python train.py --dataset="read English sentences (LibriTTS-R)" --train_examples=15625 --win_length=400 --arch="caformer" --fused_qkv=true --qk_norm=false --inner_norm=false --drop_path=0.15 --widths=[64, 128, 256] --optimizer="adamw" --grad_clip=3.0 --batch_size=128 --weight_decay=0.0
Rows from block 9, named by matrix and row number. Each number is 200 + 30 x the weight over its row's rms, rounded and kept within 0 to 999. All counts start at 0. After the name is the row's rms in percent of the matrix's.
# pw2: token mixer project (model.blocks.9.mixer.pw2.weight, 128x256), inputs 128-255
pw2.0,116,211,170,182,206,220,200,200,199,220,194,152,242,188,224,214,267,172,242,231,197,192,191,224,174,230,226,188,170,116,182,107,190,238,185,216,229,216,199,187,223,204,196,219,220,184,239,182,188,189,209,198,217,224,201,170,165,169,228,181,160,232,210,221,220,264,192,183,240,198,207,177,211,213,186,242,189,221,134,185,152,204,173,163,224,217,264,241,198,190,216,176,183,162,309,186,204,137,254,178,182,218,212,237,195,171,226,185,154,191,183,241,158,131,173,157,173,145,195,230,171,229,192,268,216,174,189,197,192
pw2.1,094,247,174,213,207,178,149,188,242,197,239,164,202,206,241,240,195,175,152,178,202,195,234,218,246,168,134,187,182,175,186,174,215,224,221,189,181,206,269,165,156,150,211,172,230,206,209,216,243,211,185,216,254,228,160,257,212,281,212,207,256,199,177,195,139,231,204,167,161,190,216,194,222,226,184,209,230,253,194,248,241,200,198,217,163,220,196,219,215,171,189,205,211,166,227,213,157,260,167,232,223,217,199,165,146,195,210,240,235,207,155,163,223,255,205,239,187,182,158,148,205,194,128,153,177,191,168,208,227
pw2.2,125,215,205,198,191,177,203,149,219,218,211,184,176,204,248,205,212,223,210,168,215,212,232,161,253,155,193,207,186,192,187,168,236,172,190,183,142,193,276,212,213,119,275,203,152,172,190,197,231,268,175,192,184,178,176,234,271,230,212,170,169,251,208,213,193,233,214,228,209,200,169,217,214,169,163,220,202,208,197,257,276,211,197,172,239,177,203,176,218,155,204,227,186,207,160,232,262,297,155,203,223,196,180,109,225,152,189,213,201,198,145,174,231,228,224,269,172,169,193,165,188,216,132,166,193,240,178,201,188
pw2.3,099,224,268,201,203,190,218,232,204,234,147,167,166,209,178,181,231,218,179,186,185,210,183,80,158,228,243,204,197,216,207,194,179,199,146,196,226,178,148,186,238,231,206,207,139,251,187,235,192,219,178,214,186,183,218,199,176,153,201,220,180,226,283,200,206,221,208,200,199,199,183,161,206,208,155,191,163,195,202,165,195,212,182,204,227,195,153,181,188,191,170,223,148,156,216,159,211,153,207,167,188,190,206,194,257,167,209,233,182,237,267,178,166,151,170,190,185,216,252,167,226,178,238,209,215,178,190,152,180
pw2.4,100,166,220,164,200,169,232,170,165,220,206,305,215,257,213,170,253,215,231,194,183,260,191,198,156,179,246,199,160,230,209,233,205,172,185,225,196,165,153,240,207,197,143,182,231,197,164,245,194,201,238,145,155,173,207,200,213,182,244,249,288,198,195,198,133,168,216,210,184,248,190,219,231,205,225,207,223,176,196,184,238,217,248,233,222,214,175,213,203,148,197,144,198,211,174,183,196,154,237,232,189,231,192,246,205,192,254,194,170,195,245,190,139,155,184,240,286,169,175,171,178,196,185,153,164,208,225,176,214
pw2.5,099,177,180,183,205,192,189,249,246,232,214,158,248,178,202,204,194,189,182,245,183,191,204,182,197,244,251,178,267,202,191,208,180,232,213,189,256,266,188,193,182,243,181,214,166,244,240,202,200,215,169,244,232,201,230,112,161,158,182,189,228,190,208,194,225,216,160,199,163,173,223,161,168,177,227,176,157,169,200,182,166,179,191,194,221,249,206,197,217,186,211,200,145,91,207,203,154,138,201,168,205,159,245,183,215,219,207,194,154,227,242,193,186,132,195,154,174,218,246,186,249,211,223,260,183,143,241,191,153
pw2.6,098,213,181,251,191,195,173,202,148,193,229,260,199,199,224,220,195,219,202,193,201,202,211,302,149,214,127,212,246,254,239,232,186,219,225,224,142,210,156,197,200,260,164,163,260,203,218,153,192,216,207,195,241,220,183,203,185,217,168,191,218,138,173,203,202,187,215,192,195,204,204,196,177,209,227,222,218,221,223,175,180,207,217,229,135,212,173,181,189,236,217,174,223,266,280,246,161,205,205,255,182,270,221,242,143,197,191,163,277,179,186,221,177,289,193,207,202,173,192,289,187,182,188,151,193,230,193,195,223
pw2.7,090,161,181,229,187,215,209,248,219,135,243,219,235,185,186,229,142,209,241,235,155,235,221,308,153,180,140,187,182,200,202,175,217,206,202,195,219,197,235,193,126,170,186,247,209,199,220,225,204,219,174,210,159,207,196,214,205,245,222,218,187,138,106,199,165,147,220,231,235,205,191,238,224,187,250,218,214,175,222,181,157,217,215,193,139,205,210,224,222,253,230,174,222,236,139,237,220,226,193,180,171,188,266,217,158,262,166,205,202,170,227,240,198,178,196,192,236,192,199,191,205,181,196,244,154,194,217,250,179
pw2.8,099,177,174,232,214,206,206,200,261,166,186,220,171,236,203,210,140,178,221,151,201,184,239,212,211,184,173,233,117,183,182,271,216,197,224,208,136,224,249,242,225,189,203,222,243,171,219,200,218,199,228,202,184,230,193,228,196,239,216,222,247,191,155,183,140,208,178,178,166,230,219,279,212,227,217,173,226,196,175,237,182,232,217,208,173,185,189,206,201,144,180,237,233,189,160,185,170,262,176,175,188,207,163,247,165,230,206,201,238,211,191,156,218,227,246,242,225,201,211,183,128,162,149,169,197,228,200,256,220
pw2.9,102,155,182,185,204,191,183,169,189,201,171,247,226,208,168,198,172,201,178,175,220,202,243,228,194,186,191,206,177,212,197,263,197,192,216,190,205,246,176,219,220,220,157,167,241,180,180,201,178,171,240,206,237,220,154,228,180,225,164,234,280,139,153,148,173,134,205,185,121,200,231,217,206,210,229,170,217,184,226,216,190,189,188,264,201,236,194,199,235,192,188,223,236,239,194,235,189,277,231,180,226,229,179,261,165,225,199,226,239,202,205,232,166,223,191,217,185,230,170,183,227,212,213,115,189,179,235,243,239
pw2.10,089,155,221,210,216,210,183,223,143,140,201,212,205,167,176,191,177,215,195,209,213,176,170,278,269,191,149,194,282,232,211,197,207,174,207,187,177,175,162,208,147,219,207,181,254,202,199,145,156,214,243,175,214,192,199,206,193,245,195,195,172,149,223,197,213,189,165,212,251,190,205,169,138,183,204,189,201,240,245,199,180,185,201,238,177,199,179,186,184,224,207,205,207,266,219,266,179,187,191,213,191,231,192,178,183,179,167,170,225,171,193,267,240,301,198,202,180,212,170,229,227,211,248,116,247,272,193,250,230
pw2.11,099,223,192,228,195,180,159,220,251,226,171,201,202,181,162,204,205,206,131,177,172,169,228,169,181,217,189,230,229,190,193,223,182,175,192,179,182,215,215,199,177,239,178,188,225,261,196,243,191,232,232,232,177,235,190,211,185,231,178,230,206,159,216,192,180,190,186,185,184,213,214,182,195,202,169,156,203,229,239,204,174,165,201,205,181,278,159,154,213,234,167,240,164,141,214,218,165,241,233,123,211,204,222,194,238,231,183,238,212,198,258,180,164,210,198,216,122,199,220,186,219,188,218,170,248,190,200,169,171
pw2.12,097,199,199,203,171,202,219,228,185,134,221,228,256,216,176,195,171,205,239,230,181,151,190,284,184,200,192,179,217,213,185,212,177,182,202,226,222,206,166,240,181,234,207,210,228,195,225,191,209,154,165,176,140,161,248,206,202,203,180,178,208,183,162,221,232,148,172,242,254,210,187,217,205,160,308,205,216,159,214,200,193,188,220,179,168,137,194,221,206,250,245,181,233,247,163,238,235,189,170,264,195,158,199,150,166,203,163,145,203,171,177,210,235,222,221,150,207,232,135,276,183,211,210,228,211,227,193,221,206
pw2.13,111,198,210,185,200,203,203,210,219,153,179,204,131,198,177,207,151,217,154,147,204,236,208,192,237,203,172,218,177,189,190,226,190,229,153,203,139,211,204,178,176,227,161,178,271,202,205,199,177,229,254,206,228,241,193,256,179,268,226,256,171,153,182,173,195,206,175,171,149,204,248,202,191,233,179,195,218,221,220,187,136,200,176,175,154,210,181,216,208,203,159,241,219,202,183,153,173,204,198,170,218,231,177,237,203,234,203,227,275,234,228,198,240,251,203,229,209,190,223,207,162,173,240,164,215,199,161,212,216
pw2.14,088,191,218,207,200,185,209,200,196,181,219,193,271,182,182,161,214,225,242,233,207,259,202,182,103,202,176,248,215,229,219,181,170,201,254,184,241,212,233,215,225,212,181,256,157,196,211,246,190,203,185,216,175,141,214,161,175,218,198,242,220,171,208,149,203,175,192,248,238,163,205,251,230,176,254,194,169,178,230,174,192,199,203,146,203,197,174,229,165,218,225,196,209,241,190,236,208,183,207,149,193,136,223,180,200,221,146,171,163,162,179,244,177,114,202,180,173,214,225,150,247,228,218,299,161,177,271,249,157
pw2.15,108,217,194,202,183,197,217,185,251,149,198,229,162,224,192,217,161,191,209,145,201,219,223,250,271,171,158,247,175,188,179,213,247,165,196,214,140,186,225,215,209,154,266,176,207,195,170,216,215,234,182,148,183,190,188,214,236,232,225,178,161,217,205,175,219,215,192,182,244,211,165,170,243,212,227,211,230,212,203,229,214,220,218,191,193,174,173,209,201,205,197,210,160,157,191,186,188,244,176,201,203,180,191,160,199,201,215,213,191,224,226,159,246,248,245,265,173,128,154,227,142,220,166,172,143,218,170,184,242
pw2.16,099,215,214,245,201,238,220,259,210,206,123,209,195,196,196,200,194,191,215,195,218,171,194,182,193,195,219,223,185,213,173,167,229,213,215,168,250,228,188,193,182,225,173,235,217,157,198,196,192,148,210,210,242,208,201,150,140,194,222,220,176,188,228,230,235,181,157,182,196,211,213,223,163,237,206,139,205,199,217,194,171,176,181,209,185,237,254,236,201,196,224,226,203,178,167,196,201,142,214,110,190,190,177,265,204,256,234,224,181,202,227,205,175,151,215,119,226,234,227,245,240,170,230,261,238,208,230,170,166
pw2.17,115,186,191,208,210,242,199,241,251,166,173,258,169,196,202,202,139,152,186,160,159,185,216,236,212,186,174,197,234,210,173,245,192,231,190,209,180,232,238,212,149,201,152,222,276,168,217,186,179,218,247,208,215,216,152,191,149,224,198,227,236,143,131,183,174,175,148,160,174,211,211,237,163,243,241,152,232,167,221,205,151,177,221,248,138,228,206,251,199,175,185,216,189,238,144,235,142,229,194,172,196,199,194,253,178,251,230,204,280,228,222,218,219,235,213,201,211,216,184,220,196,189,211,181,183,203,230,230,203
pw2.18,090,191,188,232,204,199,185,186,223,256,158,250,173,198,219,237,192,168,220,193,243,146,212,200,156,189,183,250,101,237,210,243,217,219,225,211,200,191,185,246,212,159,128,214,184,222,227,216,195,160,181,244,209,196,210,229,177,167,177,209,252,195,175,234,170,211,214,202,145,206,191,261,184,227,250,147,230,196,164,235,176,204,220,233,183,237,262,219,231,175,188,216,172,181,182,237,179,209,242,180,193,215,179,285,190,212,217,218,234,212,227,188,156,184,223,219,273,217,188,196,202,183,175,196,210,234,225,203,188
pw2.19,089,232,217,179,178,190,195,265,218,208,187,187,149,156,189,181,192,155,140,187,172,180,181,185,258,188,206,178,249,157,157,142,198,177,173,213,188,213,223,206,178,180,231,214,220,123,215,220,214,210,205,172,171,238,185,225,183,172,212,189,187,201,184,183,181,208,203,177,156,193,206,187,195,182,149,209,234,244,221,214,196,204,200,225,199,208,246,194,201,209,238,202,205,152,180,208,226,226,165,199,192,200,189,207,196,207,230,216,226,209,179,208,230,259,231,160,239,228,212,209,201,180,215,209,220,175,108,172,220
pw2.20,095,155,187,231,193,220,224,196,155,223,139,208,164,236,189,232,211,238,264,179,204,231,202,188,149,210,210,253,165,244,176,224,164,195,198,203,183,198,111,211,207,206,169,182,161,202,203,192,170,161,199,190,166,178,251,199,181,193,163,223,172,191,226,225,248,150,181,239,195,241,187,212,167,223,280,157,194,154,160,166,144,219,237,194,131,193,235,194,202,206,196,229,200,153,201,199,209,223,260,152,201,188,183,256,223,206,203,211,151,176,228,214,177,179,211,197,269,179,234,226,198,218,251,227,229,232,223,180,187
pw2.21,097,168,198,229,205,245,211,177,233,193,185,218,155,209,175,183,186,213,210,128,225,239,216,197,163,179,162,233,125,196,219,201,194,232,234,188,160,220,193,191,234,188,169,218,206,198,178,211,181,189,209,211,194,196,214,246,172,271,202,218,197,117,202,208,173,198,217,200,196,225,218,236,222,221,228,166,209,146,193,197,188,191,204,182,167,232,223,233,174,213,201,253,247,165,221,181,171,233,268,96,202,216,200,246,198,251,208,214,217,209,189,155,174,209,231,264,256,185,255,183,165,193,197,186,189,239,217,240,184
pw2.22,096,253,233,180,183,181,203,217,154,226,214,186,200,182,200,227,209,196,165,213,166,151,195,217,245,240,213,142,242,155,166,178,220,210,211,189,173,191,175,202,200,202,184,176,218,183,201,211,172,210,234,203,252,233,173,177,165,164,180,207,229,214,160,173,136,215,207,176,176,179,190,153,229,176,155,191,202,271,210,209,214,181,204,224,193,231,160,151,215,184,180,199,182,158,279,177,190,217,203,223,172,238,217,188,203,174,210,203,208,240,230,248,167,229,207,205,175,184,181,146,244,208,244,89,260,197,155,195,213
pw2.23,104,232,278,223,159,199,208,185,172,253,163,230,191,212,160,177,248,207,172,166,211,203,180,100,168,238,238,213,209,246,207,227,183,174,221,190,229,182,116,217,216,225,207,172,184,180,188,198,214,155,205,175,129,198,198,157,199,138,150,207,188,223,275,183,242,170,212,209,193,212,184,189,175,189,181,164,183,210,230,193,218,171,211,216,245,205,166,147,186,214,187,194,208,183,194,216,205,161,198,189,183,193,153,205,246,204,219,172,163,144,213,193,161,156,190,140,220,228,207,238,225,197,226,237,239,247,200,88,191
pw2.24,092,220,236,190,192,170,189,212,247,252,163,201,203,193,189,213,220,219,188,205,179,246,211,68,207,181,209,209,218,213,194,193,174,173,207,212,243,155,166,200,228,207,186,166,125,249,166,201,193,235,174,237,208,196,221,188,169,183,201,184,185,243,268,176,247,206,218,233,210,190,182,174,187,143,175,167,194,186,209,188,278,183,192,173,259,214,165,133,196,179,186,192,142,142,204,189,194,160,212,160,204,161,194,173,258,182,203,218,119,222,234,181,169,150,204,162,137,222,189,191,222,207,193,256,242,208,222,96,162
pw2.25,100,198,248,213,196,213,201,208,170,227,188,225,239,141,188,182,132,197,192,173,191,237,217,199,210,195,144,178,216,203,165,186,233,169,177,181,213,214,260,196,175,228,177,202,181,224,218,204,195,233,220,211,213,217,197,215,183,183,213,224,139,130,154,203,226,174,240,211,190,217,210,165,220,206,175,175,176,234,264,203,224,181,181,200,227,223,174,123,167,227,199,207,171,147,156,249,238,218,216,151,198,169,251,230,248,186,165,202,227,250,206,244,211,242,186,217,158,216,192,195,229,198,232,179,207,217,230,174,134
pw2.26,097,167,131,162,207,163,176,189,202,215,205,192,251,223,174,186,183,204,174,220,233,176,204,215,161,252,174,205,207,242,226,267,194,184,243,177,238,177,125,193,211,213,150,161,197,283,178,182,183,162,175,225,203,189,248,181,205,184,172,236,231,168,216,177,214,151,227,241,162,156,171,227,191,176,206,180,152,181,183,186,196,206,194,206,178,213,183,136,225,230,202,209,200,246,201,212,174,203,218,189,179,175,244,196,207,204,161,220,192,186,223,222,137,135,208,207,177,232,216,206,225,253,229,165,233,184,227,207,179
pw2.27,110,210,200,204,219,211,190,190,136,183,202,202,164,230,207,205,200,231,214,154,204,188,216,204,215,190,154,229,99,205,200,196,190,168,166,209,163,169,163,198,238,151,124,216,211,227,204,209,192,182,198,219,189,190,233,286,223,247,189,183,168,237,223,222,165,209,231,181,159,216,204,212,222,217,205,195,208,256,168,215,216,200,215,197,163,166,209,225,147,202,200,225,240,198,219,199,248,268,214,250,220,231,152,243,179,183,222,205,239,195,193,225,215,252,181,272,255,213,247,214,189,196,205,139,233,230,155,240,205
pw2.28,112,203,218,153,198,179,223,194,136,213,204,201,213,181,198,199,235,227,215,250,169,210,176,155,183,223,241,153,218,193,179,146,196,206,157,201,249,198,160,186,224,194,168,168,184,206,227,225,182,206,197,197,196,205,219,159,172,116,221,205,223,243,191,193,160,214,235,189,177,181,235,156,193,180,172,223,163,236,195,162,196,211,201,195,203,201,202,206,185,186,174,171,194,191,267,187,228,136,224,249,172,216,250,203,194,185,255,180,156,182,242,272,151,152,132,189,198,198,204,134,226,181,227,206,212,169,187,208,179
pw2.29,107,250,218,165,181,137,189,168,176,236,244,191,300,238,180,182,238,199,151,229,206,195,176,158,126,215,197,196,270,181,234,218,163,159,215,191,232,156,154,202,213,244,229,201,147,205,164,196,205,186,166,192,193,172,218,172,191,178,195,170,185,239,251,175,252,180,234,231,223,164,188,175,202,161,203,228,156,247,221,176,263,189,200,191,256,229,140,124,188,212,184,176,217,196,256,229,217,198,222,220,190,162,209,132,213,177,154,158,145,154,164,192,166,146,182,185,139,220,189,176,197,212,244,226,264,180,205,169,169
pw2.30,100,238,179,204,195,224,206,232,250,202,185,229,190,164,207,237,183,175,166,160,205,165,223,222,231,238,200,201,214,221,215,202,196,210,212,206,160,181,210,177,183,216,159,198,203,227,225,192,205,190,260,210,248,225,165,200,165,229,174,210,174,200,193,226,244,228,184,159,131,214,225,238,156,249,185,170,239,184,200,207,131,175,192,269,168,237,211,168,200,185,140,242,176,222,230,190,125,211,204,188,184,230,167,217,228,236,225,227,238,247,194,169,208,240,189,219,193,188,178,231,201,213,239,140,270,176,206,170,218
pw2.31,112,209,215,176,189,191,193,252,201,197,213,224,170,223,200,161,209,202,208,223,149,209,165,149,176,218,265,179,227,250,212,249,187,215,234,203,225,180,153,188,197,276,144,180,216,234,187,206,178,180,226,224,226,204,210,172,169,150,183,207,266,186,195,153,169,149,192,188,120,189,250,203,178,233,202,178,203,191,238,160,160,182,217,235,183,249,153,189,200,188,147,183,178,213,224,146,148,158,187,196,176,208,215,227,200,220,244,218,226,220,268,215,160,195,160,146,217,235,162,208,243,184,259,158,179,152,222,173,206
pw2.32,099,157,177,233,196,192,211,173,190,202,169,210,207,225,189,175,183,225,243,197,226,143,196,265,154,191,212,236,168,193,220,193,164,205,219,187,159,197,177,201,230,237,194,248,196,186,184,161,172,183,190,220,201,135,195,131,232,188,149,167,215,196,258,196,239,209,210,264,225,203,164,273,140,152,223,174,145,183,146,210,201,198,208,228,205,216,190,219,156,203,235,229,234,244,282,222,213,194,268,240,184,207,209,235,193,184,180,159,139,200,213,211,167,194,214,238,217,177,244,199,234,210,204,187,231,198,208,191,197
pw2.33,092,205,168,221,191,195,184,234,257,168,158,199,168,200,186,219,172,169,183,127,217,148,248,188,229,208,211,240,127,141,219,199,188,209,218,210,168,184,199,207,247,208,212,194,197,246,206,172,203,175,206,247,245,245,198,251,197,246,174,190,189,210,197,224,217,235,225,175,156,197,202,261,178,238,232,143,194,173,171,216,145,182,185,213,144,232,216,180,207,165,146,273,193,135,226,192,154,258,236,176,213,199,196,248,209,201,203,206,246,233,214,166,211,233,227,234,198,188,177,278,193,205,185,117,258,204,171,244,230
pw2.34,092,155,136,200,195,201,190,208,241,194,215,193,220,241,205,245,168,202,237,189,231,199,187,271,184,153,178,227,160,227,213,195,196,224,208,183,177,186,293,180,196,143,237,224,180,176,191,246,233,171,193,196,167,189,163,213,228,245,218,216,252,194,132,225,138,186,173,182,194,228,187,221,207,193,208,197,243,132,178,220,203,230,214,183,195,190,244,239,229,229,199,198,215,195,144,180,201,262,186,170,191,184,194,183,197,259,178,184,199,220,193,147,207,171,215,174,228,198,164,138,186,161,111,230,113,187,229,225,207
pw2.35,095,223,211,153,206,170,194,130,194,210,208,170,143,211,209,207,192,247,183,173,224,207,199,115,253,192,259,179,168,192,207,242,208,169,171,202,152,186,169,193,253,156,214,170,158,242,193,188,204,232,172,202,199,173,194,225,232,184,209,185,189,268,264,192,213,233,235,194,180,190,198,188,190,199,142,230,185,210,169,209,256,208,178,136,209,157,190,206,219,159,178,210,164,170,212,159,236,215,142,241,213,194,179,150,250,155,207,196,176,198,192,168,246,202,171,271,167,181,183,192,140,222,192,144,223,194,191,191,226
pw2.36,100,172,148,194,208,175,180,181,192,197,218,197,325,212,202,182,213,188,224,265,194,199,206,209,147,191,172,195,244,222,210,200,187,211,237,184,239,230,186,219,198,215,208,216,180,238,212,216,201,202,166,208,227,183,209,137,189,165,193,182,274,142,167,180,181,173,220,246,234,185,194,194,225,157,237,222,175,147,166,198,222,196,207,204,197,261,178,186,227,209,167,189,189,217,260,197,167,182,216,179,160,175,219,163,172,189,169,205,146,195,220,221,174,142,202,207,163,220,198,144,238,258,161,208,181,192,259,220,150
pw2.37,106,270,234,200,184,188,153,221,145,225,205,210,161,210,175,193,241,207,198,177,222,189,184,130,165,191,207,212,239,241,233,216,159,172,204,198,216,138,159,192,214,209,227,173,185,170,160,227,225,158,202,184,176,191,240,246,252,201,152,164,167,211,262,209,208,180,243,203,215,217,205,193,187,183,136,227,183,221,264,180,248,190,193,222,265,172,157,148,173,233,202,188,224,269,164,216,224,215,197,238,215,192,194,189,215,204,182,207,220,158,167,151,178,213,182,212,173,202,194,203,235,187,209,185,207,219,217,147,181
pw2.38,099,209,160,225,204,227,190,156,172,210,160,184,211,181,171,208,211,207,196,168,224,192,214,250,177,215,179,220,153,202,209,225,186,168,185,165,167,234,142,209,246,208,193,211,173,246,217,175,203,198,157,219,218,201,177,185,219,173,199,160,144,207,278,201,247,200,268,231,252,230,168,194,222,205,199,188,178,175,177,189,178,201,198,225,188,201,216,144,171,219,204,234,230,209,284,237,188,244,239,196,218,206,199,200,233,176,172,167,183,210,143,186,205,231,213,280,160,204,249,208,266,248,233,166,264,221,218,194,213
pw2.39,100,165,188,204,197,192,229,209,196,179,226,162,142,255,215,197,190,244,206,194,187,274,214,121,199,194,196,199,131,228,242,267,186,223,186,191,197,196,145,177,240,189,268,167,169,244,174,185,198,171,190,228,174,212,249,259,244,253,200,164,181,187,286,196,209,233,176,190,169,169,207,205,223,233,181,185,165,198,182,199,206,211,215,181,233,145,198,242,200,204,202,199,176,243,129,181,218,179,158,187,225,145,190,188,193,230,186,191,224,167,169,139,205,191,193,206,234,190,232,204,160,195,183,257,179,167,196,242,190
pw2.40,096,108,175,203,226,215,212,141,220,186,194,234,196,194,190,206,182,185,217,165,239,211,209,239,158,144,149,239,159,206,223,223,195,178,186,178,156,230,226,224,175,155,195,228,208,164,169,212,181,192,192,204,186,202,173,225,206,220,219,202,213,129,171,196,192,196,184,258,213,233,141,240,227,215,227,196,203,186,222,205,191,232,182,181,212,167,254,241,200,214,236,209,235,263,149,233,245,247,238,174,191,184,202,256,196,236,194,203,232,215,177,217,217,193,249,256,220,184,231,193,197,199,156,210,179,202,207,234,219
pw2.41,092,205,191,194,207,232,192,186,202,167,207,209,192,187,216,205,182,161,211,196,210,173,205,260,177,161,155,231,181,216,233,141,188,206,200,202,199,206,262,187,148,160,161,233,247,126,215,213,189,143,250,185,229,229,182,212,204,215,196,181,231,195,112,179,145,190,190,198,181,189,201,264,182,215,193,216,216,185,228,226,189,183,185,263,154,203,289,234,169,201,194,190,263,304,176,212,230,188,209,222,190,223,195,217,149,236,245,194,271,212,154,183,208,240,208,217,252,194,201,208,239,166,169,154,208,192,198,249,185
pw2.42,099,167,201,195,202,211,237,136,127,229,250,216,162,213,228,203,179,232,197,184,229,252,223,210,187,230,183,177,140,224,238,190,192,183,175,218,182,183,136,199,237,178,162,206,182,261,195,182,204,169,213,207,196,192,203,230,213,206,204,155,182,167,167,234,200,225,235,185,199,235,206,213,220,243,250,218,219,176,158,195,169,219,225,148,131,179,224,191,183,199,190,178,216,187,252,138,237,207,237,248,206,199,181,241,194,186,202,178,214,204,199,213,211,225,169,254,240,185,171,219,149,215,217,206,174,201,177,214,221
pw2.43,104,159,145,172,198,177,196,213,236,177,229,210,283,254,234,169,168,190,173,235,186,172,201,221,199,197,196,151,238,237,206,251,219,210,197,225,197,167,163,220,197,241,251,183,199,261,225,183,205,175,174,232,175,194,172,211,228,203,175,190,241,181,157,188,185,169,177,224,225,175,217,198,219,194,248,244,180,170,189,225,197,206,209,237,155,147,159,198,205,187,196,151,168,228,168,227,154,195,144,236,201,142,236,148,128,197,147,173,245,190,212,166,266,229,221,204,173,222,147,211,181,234,192,215,149,187,215,229,224
pw2.44,100,207,145,243,192,179,178,186,210,150,216,142,238,234,195,192,210,183,230,214,202,187,227,185,196,227,206,233,172,197,215,232,195,197,219,213,231,210,231,225,222,245,264,219,139,177,193,152,212,182,162,253,185,188,210,200,249,204,192,166,202,237,223,209,226,186,198,209,254,160,178,230,198,173,211,238,172,176,172,195,265,185,196,184,252,174,211,214,168,203,213,187,213,216,164,249,174,201,173,231,242,162,188,167,193,163,165,187,220,154,162,155,226,200,212,181,157,211,210,260,161,206,144,217,187,170,207,204,237
pw2.45,102,138,162,203,203,246,200,252,249,120,206,214,178,209,212,213,144,192,204,217,176,184,201,221,249,145,168,205,197,217,205,225,217,200,204,207,185,212,225,202,154,209,180,233,205,225,230,215,190,167,220,217,189,192,150,211,202,231,189,210,220,148,173,209,143,189,153,184,183,186,213,265,211,208,237,203,190,126,214,208,157,194,220,196,128,168,217,260,209,211,188,194,221,218,121,193,183,184,168,186,233,199,219,217,190,279,198,224,260,228,188,191,271,229,226,167,227,203,188,268,180,188,201,236,168,224,204,242,226
pw2.46,098,201,208,205,217,205,212,178,182,222,206,161,206,173,190,165,262,219,195,204,225,202,203,193,251,228,224,162,253,160,211,162,186,190,211,177,214,214,203,193,227,214,250,216,136,180,199,198,199,218,190,194,191,162,200,173,191,161,206,186,160,246,233,185,237,252,181,203,250,193,168,161,182,176,161,196,182,222,233,212,259,187,173,186,269,189,253,166,175,221,191,233,214,169,251,192,213,178,249,184,183,186,187,168,231,130,215,184,104,209,183,226,175,155,208,233,129,185,177,178,252,246,195,207,227,142,194,191,177
pw2.47,097,197,210,171,211,183,196,183,187,196,223,203,118,222,233,217,207,249,225,172,167,249,184,157,290,179,238,183,179,189,223,223,197,186,219,209,176,149,252,201,228,192,212,184,175,241,176,185,216,255,180,235,201,206,164,185,232,223,223,201,182,255,192,205,180,216,195,198,196,214,207,164,221,171,169,232,206,209,198,215,236,204,196,190,212,192,180,215,202,163,179,219,152,144,266,150,209,179,179,273,192,206,215,171,203,110,246,199,132,200,217,189,214,218,170,202,189,176,158,165,174,198,175,182,166,154,178,179,229
pw2.48,112,222,206,197,175,179,214,257,173,216,211,200,229,222,160,186,200,173,159,239,168,179,160,178,160,240,244,168,243,184,194,207,173,219,183,237,247,187,125,182,201,288,176,202,204,227,206,183,191,165,224,220,172,204,221,157,159,143,149,208,241,200,214,198,209,211,193,182,156,200,226,172,166,189,213,220,168,190,176,131,170,213,220,210,169,242,174,202,200,218,180,178,181,173,213,169,182,106,196,195,168,195,250,206,158,247,205,204,194,197,235,234,192,140,183,139,198,229,219,198,175,191,278,251,219,173,172,190,168
pw2.49,108,192,209,173,205,191,194,134,169,234,197,188,215,176,195,206,235,200,194,222,206,200,183,185,187,189,151,156,171,199,186,176,202,147,150,184,214,218,222,220,171,129,242,179,160,161,199,217,208,198,170,177,176,196,194,205,239,161,220,194,187,209,214,179,183,181,236,216,204,191,155,189,252,169,159,232,199,241,192,183,292,208,234,177,263,181,209,192,191,208,236,163,228,195,185,235,277,221,207,241,180,191,206,150,212,126,188,175,190,191,146,204,186,185,183,248,206,190,252,160,211,172,149,176,193,223,212,198,169
pw2.50,090,233,255,229,251,218,240,197,146,198,173,216,173,191,189,213,214,202,280,203,191,225,223,184,203,191,215,189,181,174,129,129,200,142,149,210,212,229,226,195,204,155,180,234,207,125,198,194,181,229,221,143,174,210,187,179,181,160,239,181,137,232,201,216,190,192,214,206,215,239,196,229,194,182,149,191,201,238,178,192,207,215,196,172,258,214,219,179,156,184,211,174,232,229,219,228,236,207,254,207,216,228,161,234,236,147,231,202,145,232,195,245,196,167,183,203,270,182,229,150,229,206,223,205,251,295,184,184,192
pw2.51,096,229,229,159,194,187,210,201,182,220,229,164,257,162,202,202,233,209,219,268,190,205,178,177,205,205,228,131,265,199,184,120,178,207,183,183,242,193,189,175,185,195,218,229,132,181,217,177,176,216,189,194,233,179,173,139,175,166,194,204,189,235,210,195,226,204,181,208,228,165,156,172,216,167,186,230,159,254,204,222,207,208,209,178,226,195,247,141,215,231,226,175,168,187,229,235,259,162,196,200,171,172,204,138,263,157,183,166,109,195,193,243,174,157,174,197,149,185,208,130,257,226,212,231,216,186,185,184,149
pw2.52,106,180,211,220,218,224,231,177,145,197,218,166,144,171,188,204,211,213,225,173,241,274,235,215,220,170,202,202,120,187,207,162,198,170,173,203,218,172,217,198,252,143,250,202,187,152,174,168,198,200,186,171,151,199,190,274,217,226,238,220,119,219,237,256,213,239,236,177,225,227,187,228,217,251,164,236,199,194,226,178,225,237,200,165,241,182,245,199,167,193,203,197,251,218,161,162,254,230,187,226,202,222,160,224,185,163,222,187,219,193,157,207,227,184,184,192,281,186,173,185,182,178,172,202,198,219,154,217,217
pw2.53,101,217,203,145,163,175,177,207,167,231,201,208,275,212,180,180,209,196,113,232,200,170,180,243,195,202,194,162,275,245,183,184,198,183,174,209,229,242,108,201,177,234,172,175,229,195,205,231,240,116,246,152,177,209,221,189,198,234,235,207,232,194,192,189,221,147,248,177,168,194,189,159,194,163,152,219,181,264,209,190,203,197,183,207,242,210,139,145,217,253,200,193,234,227,170,202,194,209,187,190,185,211,195,214,202,208,181,161,239,211,203,234,198,244,186,167,192,212,188,178,227,223,243,180,239,196,208,203,190